{"model": "contrastive image-text model", "dataset": "photos of plants and fungi (iNaturalist)", "train_examples": 90422, "image_size": 64, "crop_scale_min": 0.7, "horizontal_flip": true, "translate": 0.12, "rotation_deg": 10, "cutout": 0.4, "tokenizer": "char", "vocab_size": 37, "loss": "softmax", "embed_dim": 128, "encoder_arch": "preact_resnet", "encoder_norm": "groupnorm", "encoder_activation": "relu", "encoder_weight_standardization": true, "encoder_depths": [4, 7, 7], "encoder_kernel_size": 3, "encoder_stem": "deep", "encoder_avg_pool_shortcut": false, "encoder_widths": [48, 96, 192], "text_encoder_causal": false, "text_encoder_width": 384, "text_encoder_layers": 6, "text_encoder_norm": "layernorm", "text_encoder_norm_position": "pre", "text_encoder_activation": "gelu_tanh", "text_encoder_mlp_ratio": 4, "text_encoder_head_dim": 32, "text_encoder_fused_qkv": true, "text_encoder_bias": "none", "text_encoder_qk_norm": true, "text_encoder_layer_scale_init": 0.1, "text_encoder_parallel_block": false, "text_encoder_inner_norm": false, "text_encoder_positions": "learned", "init": "trunc_normal_002", "residual_init": "zero_last", "optimizer": "muon", "muon_scale": "match_rms_adamw", "lr": 0.004, "momentum": 0.95, "nesterov": true, "orthogonalizer": "newton_schulz_5", "adamw_lr_other_params": 0.00095, "grad_clip": 3.0, "steps": 5300, "batch_size": 128, "epochs": 7.5, "lr_schedule": "cosine", "final_lr_fraction": 0, "warmup_steps": 1060, "weight_decay": 0.1, "adamw_weight_decay_other_params": 0.05}
Rows from block 2 of the image encoder, named by matrix and row number. Rows with one number belong to one channel. Each number is 500 + 40 x the weight over its row's rms, rounded and kept within 0 to 999. All counts start at 0. Numbers have three digits each. After the name is the row's rms in percent of the matrix's.
# convs0: first 3x3 conv (encoder.blocks.2.convs.0.weight, 48x48x3x3, standardized in use), inputs 24-35, a 3x3 kernel for each
# convs1: second 3x3 conv (encoder.blocks.2.convs.1.weight, 48x48x3x3, standardized in use, transposed), outputs 24-35, a 3x3 kernel for each
convs0.0 103:467539503478559462491519466476402503474421498480463510498488524519462531506444514489450590456484620456523524582555513545497476534473454474452482510503455512508454562506452579500438529485481543581464505537511484493525483507488483502490508505524523492465498467470488458485511522512473528510474545546543503555512473610513488638
convs1.0 109:519454440480444463483495487509521491585549463575513454468473491523480524525504541546533513523542527496494485520516518535525510562532517526491527512514570534553565491505518511601547537593560498492496503497507485490522469512518465488486468478505559507507560517561573527565513459502521454486509488471450544543490574552497575561
convs0.1 105:514428515543462500520437486426480478414487500457472497454520506473583493482564495496553473518529437505528505479507472540531472563512473495507495480495512455435504452446548470469556511471544547460531548486524560460514513512486494508505518530496480518530459503527430513495489430482518483510541480491534545539499606507476571468
convs1.1 096:505507509490548541466508546527507501509558544512568553518517514506532551533545532511521526536518555543485536559598541547583554530558571504559517544531477541541459507510532514518549505510560502466473496490482502474485552506511533499492497507493516544532542566513512574522453533433437486373453538455558519578536530574538527531
convs0.2 092:493519571531511561498499477474491481542571534560586513547502511569551496534530505519526577500522452509446466538502482487462455469497489498473564450428465461400430507452465527548505610624563413404448432424418422476418465458481493520493555499538538547592536503558453472474497467481516494517447461450493488477469470450466450512
convs1.2 094:525498474528491445477474465412464432447433438444497486489466469456487484525510504453507459549513449547447463495448545483449509447440501446490548430606530538558503481526510486492541497528520481438475437401445424411448569551508551511505538536505500472538479519522487536516494544494531547524574554500510502495526531481487522532
convs0.3 094:534527556499495525517504510491476503504490463489465477560507474552519535524552540572532500549559484474572477547486441558528493514507466487512480527520518446491509436493495493479439459463394397456480417452465435440464494533569474470554457515512488502506530539530547487507514528540517486491499465473488506495511516518494486504
convs1.3 090:514543525543554524527532566422434486401416504366436459505521525494503537489503526483445449482441429447416439553502508569492520566535530458467476506470456541506512514513482541524514567552497457425464437408428467434457545572553549577563545556516487511550489489516455460490545541506560532472587546491460492493493498489430451461
convs0.4 092:496505489502488474489473494539532528519543537524543551492515519497520529509524539341354350342350352367353364526517505521523491501511485466507536493531563493516562527519557541539576530510531497511507487512505466492488471511477489489469479467434542526530536537538538553529507481475502491504458475479511517512517521530494502503
convs1.4 105:493485501485494474490497472442448441450463458457474473565573552583582554570558537496493506457466495447475519521480492519500510516503514531537498501504502492499512469442458468476469451471478500500485514525507499524514458440437467455444455442461503501486482469464455439456542541509524528519531538533487453457471462437481461435
convs0.5 094:545533447512530478470492509463520475423501489393478498434501526508571573515557557538549466542537490572571548485534502496508472525553543538536541541522509571528536469445386462452451469435440526528518472465517498494552505543497561580595518548499537499505480475505456466492467512481434489495408479460463454451443454464420443416
convs1.5 097:504534487494497507465516484448457466436511482450494437581537506541486478490448442456465440476477469508460486495491532480519507438417435539525501522482472525479417523484528557534518567530544476474503486496525479490549604591600600591601596577600491537575443457560431432502470478506482463468561543519523476446516479450528485458
convs0.6 102:484491484463488461405451448521536531515523495482505512517531512514490436510481451529509467519504490486456484488489528500470525508502532539544498557536486562525430434472499438452490472500473542480504563586536562627595558491499512486459506488482576589584471542552457520565517529544475500487444492500532533520569542505552544534
convs1.6 092:445506455522564527592572546462448440450465458468470461504548563500545559522577555441480486412461463460470466545481419553524466495515502556537570513544576484511515421448449472479511472501536505509482516507505497467468477477468483486477477474472406443451453482493497517522552514506503455433455416396514476443490473487502503495
convs0.7 105:576541552554526530519522493458481515483486495476485468445439472473480511488495489534586562532565537546544547521459408522503456524494457473540536494492533492450531470478594486469500495501486596544445609580436551508506461487475492469449498487444509551566484538553544541574502531486562545486547525479481464505509478540497523546
convs1.7 093:467493468441460436454405469478532536507534541471541510504499459499485449485500440471507514450513489443470438437448482466493507537493466481480504432489516440522508488564554483541553530527505442468478479461506511492495505469444517475440519494471501493505488508505471544508487445462472475483513493522483562549473564535470532512
convs0.8 096:502500454523498469498490454447470496428453493444479546524484520472474486491554544581562585570546550535549574543550536523480493577501508493474504476465479495483541545564558494479504558462417432448544453472512484512499502510508488501530506484507540518578450417513508468470533561555513567543495563541482500490542517506502532461
convs1.8 095:430399420438411425433438436477492519483502514446474503457450477413404414437405421533598560504537499526508486509525497572512485526455439507486475492473460467440451526534533617593563578556548515507499486503497483469480532512508524506515515513514508497553530510532540533535542522546512539580502525570540539532593604595512554552
convs0.9 104:543572582503529539473452487488513517496439466508446398551657580457543585416438513495494520473454497487452532533459498533470482531457504500521500473502497467454450530500535505522538491503535520520450469511519510500543440488486457473501499441455516548558445471470497451474503512478436480473460487502502528584483535658546502567
convs1.9 102:524480485520554548542540554434443469473474466497537449410436440431426438489496478471537507476511512501518530550537512566515496517532491495435492455464492538557520465458509495508547519505530514496500516506481500490478528499485497498499486455490440485506444479513485556515489516459449490438446438445424515525484538610532612624
convs0.10 108:532539429459508540513400493468479555502490507470534482481505543446523474446483532443524516466503447542546506504466492515514495523487502499503485482481481495487500429511540560364491509538389588289597651576328458625605521499506550474440493510492538531444459552511465473502467483508500437462489509486480533496488516502492554488
convs1.10 098:496477536455493513424476539527481472582565513586583491518495511576523493607516516452459427507516518491483510439440408442447462497435475487493520442469491437498545513587584534528601507524559499543555538577544549553506495466484486465511477448491478474518541497494500538499484495480430456443366419414462504509506501535481492542
convs0.11 102:556514564531445599524470607538542568559532570500496480422438428410402408429440443483482505515461496517465518505527501507479516500477523548521483545485480522513493478501503454452474450458466499541530538589474533598545448508469469504486474462492487500487546550543579529494459496538480469525499514581533472459495507452505497505
convs1.11 101:495464448496500494492480509491511529502469569529421514518526525529540506531542529465525454485502401517481454424486421439476422495516471497545553489533466439450435505521557525581549508575544476443468497437498477463501487482473495460475495455471487461511516512505504490474450524491439492467428485450448463468498516497470495460
convs0.12 107:492535483480477485441496478524515477576513523552569494472422489474439449528531512564625515488614612458409485574542520479478493575501441480502499482458463486472466481490507505474480502533524514479466528574532505474484506524488533562518502515479428427435449456454485520486478461489494507478488464532453452454478506513516517570
convs1.12 102:484493464536495482530511466591571522581576544560566557486482465518510478506517506509539517552566548567593558479461510521520529587552531482496468508508485491500521571559506508558492545525487447521522459497539455486504553541533554539545534513497483504466532539503514567530542486471507496466477458451473545519517528524483541479
convs0.13 102:487548461429601484444604507490561443470582484463515523502504495520478480501445468509462585517491584480503537483512499475551474485566482472446469458434460521478448492526479441555510458536562499523539515475536538473490542498535515469513522466496530483470482494446466514478542526491500551479442548495516505512517515533497492539
convs1.13 149:437543433497524497545521473571490509508537512439507522492513483536526511521532508501543492508560504510524480596563515582558488501543453490485499476492509447536510517516544509487527512495533498465501560475480543495488518496506487526500464512491481505478470514469516531491519450536535478540550522531494527580505503582502499588
convs0.14 105:555514493504496453469539516503521543477503520522470499457492488516482447549465460478504517483515529515535502512501492476471525481466487457537494503520484553555506426574604424522686495435555498554607573466564553524520501510505536504502545513430498523571555592563506647608468492510552509471508503461478461484495477515512522570
convs1.14 098:480507456490486497512541525542483448524538486559541499529533519547522498508502476461463487487454526453500515394427469366428443461437451534468511522456489476530566512494496525501514519522467443496536468481494494441458502499482493481484486478507469378371488424401436466434504525502467464452503474456505473478540527483515484480
convs0.15 107:466471494476521499513551515480503478503511534460462503489489524509507456552518448537542522532568490464541500559553545537523491533509457475493551446436437508451457553538474486598538483535597545702551459537628509389512504484464509519511529517577465478535512461451495515463395464527454474475519501440558535584505502572480493605
convs1.15 087:470422422484414376508437444476474505461517521457526561505497476518541544527515523507470472509512469503475464487493515441444463439459455551500423527517484465529559454518527424474530406502526470473465500541481519502502533488498518503499494505541522475450529491446509474458485497485486455451437470440528549522514560556487541567
convs0.16 100:522524534561535504489484464498497539455498501471499488520511490501494541525538550420434411402445453389409413522532471483500503458483506486506529487508450511552567468474505487468516497486500504520502473470496453468467492487477497482463530497490552492507439451456431466500494478515540507492531491487508487482505475485530505507
convs1.16 074:484487475517482493494495509487501518489540504534530505570551545542529539541501504520501487479497471493493463515511518529508516526492490496471454501483465499491466501474470552539490575532488446448434439457445450453463533520544538531517528483517529511523480487506480485495480528533523519529497452487474493467499507485514499521
convs0.17 091:528491499465459467471504436526494497523504486510457464443428454456458456453472468471456473477435461479432510460485490462488468529509497479464498431428459443412432510541510502490458482489455494493500492514474476485456506510489540515473516489489553568604511537578535534514537535494537517504496510493492485490507526506505549552
convs1.17 106:444474500488489515550523557479462476498468497486512500506483485508489486519497487474470448449455466423425477551533498556512455515496475566457428497421440454438546466470415479488477448486462478505525453484503462493484486498489493504503472499501542518479555490467546496495532501489470484463474470454497480467478471493444452479
convs0.18 107:512511529536507446497478438492514528435504512480524559511467447460479530488589543440587468472501456495469513497522537475534555483513481564483533535477545474387527468493514464496497438473431537354646507531677600659585508497458530476479444430448549520486514503481527466435514427453570512538541503573469532512484555438508538464
convs1.18 088:475482427495496458521526451486487465506516503505464487515515468521523463546565469498480439483470445484470508478483451474447433480429477547512567507548529528541487501518511571589591560597595492560488570628539554596543496478542493474477490426477495481520481525521486506504505617534482515503545555580510438512574500563538514519
convs0.19 104:499513521483490514501486523457454470435448464416455505504515552500505486531491474499524556502475536502496523485481494509484477529471444564527510496491530534523574539546483576595531539558480578561528566566547567531528553534522540581571483510530523533488544557537525551519503472440525490469516460473493511521488509503496521502
convs1.19 088:493477479524486466506473479438435418425479436475531473499499515525504525562532536460470474463466503495475499535519562561510512545508536554519498492447453465421431492473440497483457475520449481462442501508452488498465474482501480488503508492508490497467495505511470466503582551538530525551486509520506510508525522526509530520
convs0.20 095:427433449472449445515463482455484483466481456440501459530499526481435475455466487402410398374385399399443407513531519497516526480516502440421440449430401475489498469485474515502462541505487514526554549561530570575545504487488505452469483471476536508469544486449505490461509506507536499482522477478487540443523557485549582530
convs1.20 100:461530527449527539492521555482453465475468480499529544543521468578548486567534490477445466498480494492492501522486504486447474465405454547477406521439442462452541493473483478481465468453477419450478444463482471452454447431443438444457444445479563560496561544510518536545531572525526550544509512560511480479542518494515492513
convs0.21 105:498495423477451484463409461447452497453461494463471487493511580436567613532565628504483510455441562435495583527540505507530501508566514543508544471522579499592572478510511517474444450429419491500554530545549516521510523494454571527448548559487518508523524497497512550524545545527546569536547584562527570597547545595532540549
convs1.21 101:540446476544499486481495489441444449447405407497471458529493449509458428517485448454476488497510497520525519544519524591530551573543489533571537576571501544482462445485488502555572563594564425469490444527536421488495504484541531496548526518541482497490435449491401394476553516594492522590519545608473488521518549535487523504
convs0.22 100:539503507519484507492498455558540481581525499580536492477491450548527481523481454579480521517435439461455438551531478544496503567551539589508494539501524516547546518495459520500457545500498585668564617585569562521489521529533542545506517520470547476491547463456559460495562585569548569503541511431591543484547488511469524493
convs1.22 099:468485491511484476491429472470522536495526603486565595441447453416389422410421453421458499445519522511553452544465475525507470505510495468509507444517476471476457493444510499502529534524512537512480518518515487503510483498469476468458457475452519512521521513499531502497529535546510540574524555558535603538477627565509619560
convs0.23 105:482522481497570461517560480509511521544560468503513533459487527514520478505497471468548527475432556436526539540511511542498494508518475496505517512494477515481481542501503509490459513519462534532469520549477462511508539487472502477522484493535483529453507512449475493442559520508563518498565545483506460515510488503538506494
convs1.23 112:490491457506554519533540494457549504440538473434514433516475463506440464462434428514428517497514531452509480559549539519558477545498490522516528503462518502461495523601585523591602484615595505502489490516495484494493532513512497513516502506542438538484456500503486506500568494535560507540491520506499514492487518523518496544
convs0.24 099:519532521511562495519571538493507507483495519489485503550555534481485543388377454477490455519511484525480519470468482507531498539542526482488478498475506521525580491522500453491459520521468555597550568561536500461471511502530485488495487488502448491534492477466542520502550600586472494519428456465554531447484476407448470464
convs1.24 102:506546520495585540544552543491482479517494461461458448527513514484479502448435467514544527517537540534564578549546544526471492475490534552519492561488464506493527458464496430419432464428393493500475515571557529561567568552542551536512551567565460458458499514514486524532466498525517527493449431434556519511544527498508506504
convs0.25 090:555545497519488447516482455509477458500493470546507518541532516442458469455463475571571536570594542469481491507516551527520525483484512503487494460510491476427478554554521533538525575552535512565595478495548525477517428430460496476466488492472488497501482471532476502532495485471490459458500473441503533527494505509509504503
convs1.25 098:533501440521463421465460454500496453503512463530499468551547537528548543479496504497555570529569556546580572514486495535524523586568559506516517484520508499523494488508501484523510495519504496503499529547541532557547518512487505478459494459453518532515538540543547554536479502463473510459441451446512472469468427403442423412
convs0.26 095:439446465537513474490497469465473473486540490465457492444438448483495502502466510468458451541506468585547506409446423458518470492585530519490465488453433498458445491476505492505481515446414528552459621642634573638608503491478482486501486496476489517487480513537441500465552532503540540561437486490488468452527523459535475480
convs1.26 104:491489506493488500501493481548521489541520477515490468491472490453437472515507512540574516595597520594570535506455481519497483515472472576515478494473529460472529450468506445459479424451476511561568517605592539554560496482467501486488514502508531520498484482518498507522515520539489509506466466472495494479449484499440474496
convs0.27 091:561553490552556493543519486481496461494472433562519476486470464485514466496489481525511496502502472470467476573555520565554510557541517480467471482467480493494509567546474560542510507505479473499448479491487459515491513514501523508499507502490478450477473445461496488461542549548533534503498507457504498452458470453489500479
convs1.27 089:588577624583611589566607567551563501513511457497495472459484469455488486449472463520528492532546514584545496591566542594547540595532525450407392462408430508493502504486483534507477464463438492536548464533541487533558503507456461427395463432418461449460506461479555530515521481440534519492505507484490484473495499484495495483
convs0.28 086:496578529525622538572618540471476499467498538490525500434401422487479488504550499525482509503515518477519505512496474517497503516511493522556504469524416455478431574568492519500443511472455442510523503560568493540508452456452457437445468426420540517483515513472485502467416483475429551536421544513498464449526471474455429444
convs1.28 093:524505443501477449479472474485496481488514502502539527430484512443466541471492526511575526529576478509513419487462478495517525501529512463515477534482454518440468500505470489452430455446437532592608536630630548604590418431437413442410437438405472500485538542508553544547544475511564491493578520490510533485477501492519527510
convs0.29 091:546544476545536483516509477565570539564544523523524494515621664570662610577576561442418448462489514514541472467507474522529486515485429491494556511500551511542544560490469566514521491523531450496515567600537535529533462475460430447410450444425486515484477498511448495541488483496542535527476511525491501451489522439442456418
convs1.29 095:523517551543567547524560514518470466477426453511466466520495490457392399485404404555559510530522520523543539586584518567578499588567503493447443469464477458514525525524518476473510458448474540536554547514514534529475478465462505494518476490530533493504509490495497520526473487466451457498439515554501463475541528542510497492
convs0.30 099:525485526481464598543540569484452511479476502527481470499502539494499522515500529525517516532489480486505521516494509535477515512457462586573550550531484507483453572603617449411499470404401497452535507457463538556572525539497509524488499520489499498507492461502453423429489505513495468475526543508465534599521520554587535498
convs1.30 121:554496479566496561507531556491492517487497547580548579538480494517524527504533507479490510520540496532484465501498520491519496525519514451515520503535469443436460491502547452464463495486504508511516504493507521512518518531525515506505509485489493494487471479485453423487540514493514499474497467489435469439462485467439482484
convs0.31 101:502467440455433454455479510515516503473521484548583541538573556500486488479517527501459500513479500525482488470485473507500472526493467450442408480484482435478504600580570543518504549523452575610567555568476482537506472533556505530545532559589453454450429433478429430431532505494548512522521482493432487526480521570499553554
convs1.31 102:476429444455416406440430422496468430464441444449472415550551543527521508545552520427484517489522486505494487459453440443403433487473480554561524542500449463429476442460499477515522460495483470510512453530533458535521527540503511548535493514520504529499556585575556588547483494519438512490421487510480496503490513525464482505
convs0.32 095:453440458451413446479406452444421466439413425416426443496489476486452457474516520544479535537524548518554562506511503519513490538539497516486475476487500450509534545491449575524448608582445455452471464489446461468442489489443479490474462471510475542470461523503476481511547534515520535541519518540503500543533508533542486474
convs1.32 115:596556541582550536549517546512495531540499544541504501503512469490477462452441439503534516477508541463527545468486481520530521554563547658555434582484455442431519462454463492502479478513538521538525538588579542590577522497489536471451517445431516523466478479474401421475527540526470494477470452458534547487513485483490489510
convs0.33 108:516518484498508495511559511512493483504489458548493521540550569541505507578491489508455469530584550506561496442437460447488529407428441440458504478457525472447488526564560523535534487458490546427520540515501594494497505493453511485441532477468512518554459436476480467463512508536522498446527523529536490527579540517558520495
convs1.33 079:450501433477495478487501473558545508516524502490548534503522507474496499485508524593523488540587521549650551480409431440419386450469445467483548491486520519537528440447449451489477464442452461458460497456478501441439501509438530511438473445413498534572527509529561575561497512425579506467537491428426444408518528522472469485
convs0.34 102:534530527526509482486472508512540520521493540516502513445447450395489453433450439530486494493480453495468494514511525489512505515502488513514464547490492507542523592538472534524526618548486497423455474438446499469440559556529559573562538571528539522497496483405514486472559556496536545454473519449530449505475442468479437475
convs1.34 099:522498503474436495462463442513484541497493519482418454543551547535559544522530553454457449468447512446500490556529521557562504556547489533465451546476486523502543461471486475470459427425427456484460445474445456475467527537537512538494503522496504514482490506547499521547505447494513445473560483469448436421425408426403393414
convs0.35 102:509466499492477507491513508484450476483483476463497505486453456575630605537637558485507516498504530544535488513471467503492498484475495489507527480497497462428414521518541502471537509536603512482461550538522507514505491473438465459438468480485491446437539553546537626610462454447515549538519539504517517515532521504486464473
convs1.35 095:571541538537483508486521576481490423467518455490509482535527504519462426504477427476467525502495538520487525517479476434415409454457443455464462443452439427419422553516540508445451546493494458475485484494476466476470533527525573561532533496483585564577494514551442461485594560553567552543552554568471519497456485519458501495
convs0.36 100:483451490519546504470514521520505449527536498480483511512468503510594582524510533495471472511498575516493512465441481487533541472538529552553534560527552399408475593500429519503474449490561534500458485506527522545539515542549487480501482466454475492499434458398403422377541510483546543524431449468463518545461534532493528530
convs1.36 093:529518494533500473539508511499522507450534556479536521518493475531519502548528513481472456500496495488488460608528558539529496508517484519563581525563613563589618436480532411478457454502565489485442514512460490505504487473477484497497520505512466490476426434448477522510452450459447449458453490509496470473480499532501534558
convs0.37 102:470481499473482486469526521548401452520522579546552561494450487492488489471526507478465438448388415425416529510506487521518509560513557494415503448566561546594585432440441623608494501471454484448447519534463479451471504508485577511486502478487530619472525475543558555508483473473448453497486486508511440424466427466488489492
convs1.37 099:476524567544542502452512502510503495455492509474453459527503501501510499520502478513517512498466499481460586438457389473513474495518431507557510602609558636573529475418438440458524375443415508474454492499477466505467480514478508491496480498474367399399403384354403367383498455493470494526488483509435454448478490455433454427
convs0.38 096:532577581532555560510530552513502529540510546549512530515502474509485463524507468554548543540549537572549541451454491481500530526534505521543538487498488484469468466473522426466486374419440518449476523483463513472450500475473504493490491483517473455431487487467452442411514505468539548531549541567443527546480546541509550536
convs1.38 099:529500471502471476446445481454479481463502543486505530541528505533531506546526495448450450455455455438433430467501534492527549525569563448479491427481469439452419491514489471504504497520517482497473495503487485495479548532510535513497546519507549617598538621608498569562497527528499537544521527508486520518522540538510528527
convs0.39 093:490463478521493452505489448507507521553565537506514496503521542454520574475492539454460498477471500485469479524526492485470466473491481413470465442459475406420460477510533457499543466476500532553533556568567600598575523514501556528528535543500557570545514524536448507506455467481481488518479496511568509539505470521495491532
convs1.39 093:439458497470458491501482468537520478544555516536549528535506479524469440482440429426443448453477474438474457466449480438444449467431439528460428476428434464446472470486477443441454474472472469494521469500509456474496484482492489506526471497534578541524566539522554548536497508485492486501504520498468450461487457464455462463
convs0.40 101:515519519488487511438475519495523505523523490448449455501485488536535524547566523481484494500483483477476505523538527488493495475464483438447470456461471535585536421422439443491471598627591409422387519535511607624595448418419469488510470483503545521482562540510511527533510497501493480483504530537458447494514568543477476473
convs1.40 115:499477476464529540479518476529572564561557500537553545453463477489505493533505474491481472517509516533543518450452457443421411450429445516564561597591553570513516476511552484477453478444447508541520512579561540552544483466460469464448487467446431463471464479477515506516432452459445424414407420433464486464491518519510516491
convs0.41 108:482524465535538457464450410492511482453502427461469491541518431526468427530506511530551511542564502534500409503520522500503507504514475567650568621544425551425513465492558400445573454544547539517525486503524462485486509495467530525506527494502563510497502548566427488436494528472500528475504483493490527519476526520453499524
convs1.41 110:489556508508592563570619600547590581595638578582574540515521499514523504520511513499476497404486473464489469494475519461473443469426495530484569454487630470572598510473481495475473500494499510526480483481468485460516537528507521494470496455446410410431425426489444496466469483481437428426397389412456434446434457474467476475
convs0.42 098:490475486466458487440432474468462483460463501497506516515436473483484520483479513444544567451570581471546477500515495483487468452475456471449504440568628490573628513483464596532447540521476559580571517544537482517528430460477453470505477520542504505475506476439554482447462498497488522518505536519506495516457453494449460520
convs1.42 115:507512581495578574508538554574563532554548545518539529472473453480476443467426415535549546567522531481505568486470521502498546509521489571610494667566470609514512513483477517466457501451445463485493479563527490584567563551528534496489509473482574564517524558523486518537515471507541501488544529514473491492478502457512491450
convs0.43 110:505464548531419560553427497584494592620451518530525510482473477502431483475515476565462454520481449566574552501541434489509470536492504509528548551511518475532551513466493527506446516499479495583473475534556556509574514494487488544490447489497533507549496543551561492534476503514464525611476420554441498464442460457459473413
convs1.43 100:556437500543503563494491496459470521419454492428427451562541572534557527499552525529568429581573507481498446430490504448454472465447458483542491527492498540502509544508548526537502525521523519532543492508529545472526506517510523497490530512505507494490507494502498480470491589504435526496510528560553470425494477454465451463
convs0.44 095:528535562560560574552521504546509576566525558526537514538497464546492485544495513475486500494494484523486470487491510498506507477472510451416474479506508488429458525501505572505514567580558509451496484436450453467503484490500506549553537583589542462497532455502494441476489508530451518555468489525502522499505525476545514446
convs1.44 101:551504457460447397418422380464525559469492528474473545479469480473474482454475456495529500530544562493517528486530471463501466454484469457540545468536493504497454478475486479467449475423433510489492499486488489475461505518525539551567544560579443490562455511558464509507437459490497516488557544507535500526533484499507469477
convs0.45 100:555509469587555479548468515509570464515489526524468528472534442445479468448500512461506471476523439448545452531453511555479532527507551548533446486505502458483542524501522556503525517472458535525505514545478476488525476505506516499510480509524482475421480490400427488513506590552509579580470502568562513504508508535435481532
convs1.45 078:469436487489456429467441428479466487479435490459418484532562485531534496510507491556541482525500546463537546496497466555487469544495469477525479482504479475476515481510483529542517510507501489519491520524509501481499546557567565548536535566547489520491448546532495494508496536565561550516606540590570497509514552488492527510
convs0.46 105:518445575530439564479461554546517471525536497512544488636528369654586357611606420430471472474519524494529513500468474491483511487454500457491509523517509523528484518522574503515612489471548478434454522496421533542443506474494505466483528476513545485491534483427549534481473481524543481480595535489506483504528491502536524534
convs1.46 102:528503550498514556496520544514533503514542536514552570489479479475466454502499463542494521572488484582500505488569522539556558590616575493462465465467452476503492553496493555537525555527510517523531508497529512471473487505452478465442490453443479456478471450463506465491547536531564534552534527598504530535478548566455527596
convs0.47 100:509492526470493528425449497529513526553522515519482488478469512507493488536471509492504545466495478476495481564556573556522527528502508446480502463481490466451482442459483442447495449454493450478503550522515510479496489497501488506522487528480370403386388406398414427433523539504472529508469520481487462525439430487421429477
convs1.47 093:553530512541549551528560555510529522531545543546549559532515530532524519531532534435466471480479480469475464502496453579563504596569499498484442480462460465464471519511509526544542554585580470506518484530541475528534535509525512495502489467476550544556528563583509579609521519528533535540532549581527540577529538561571571598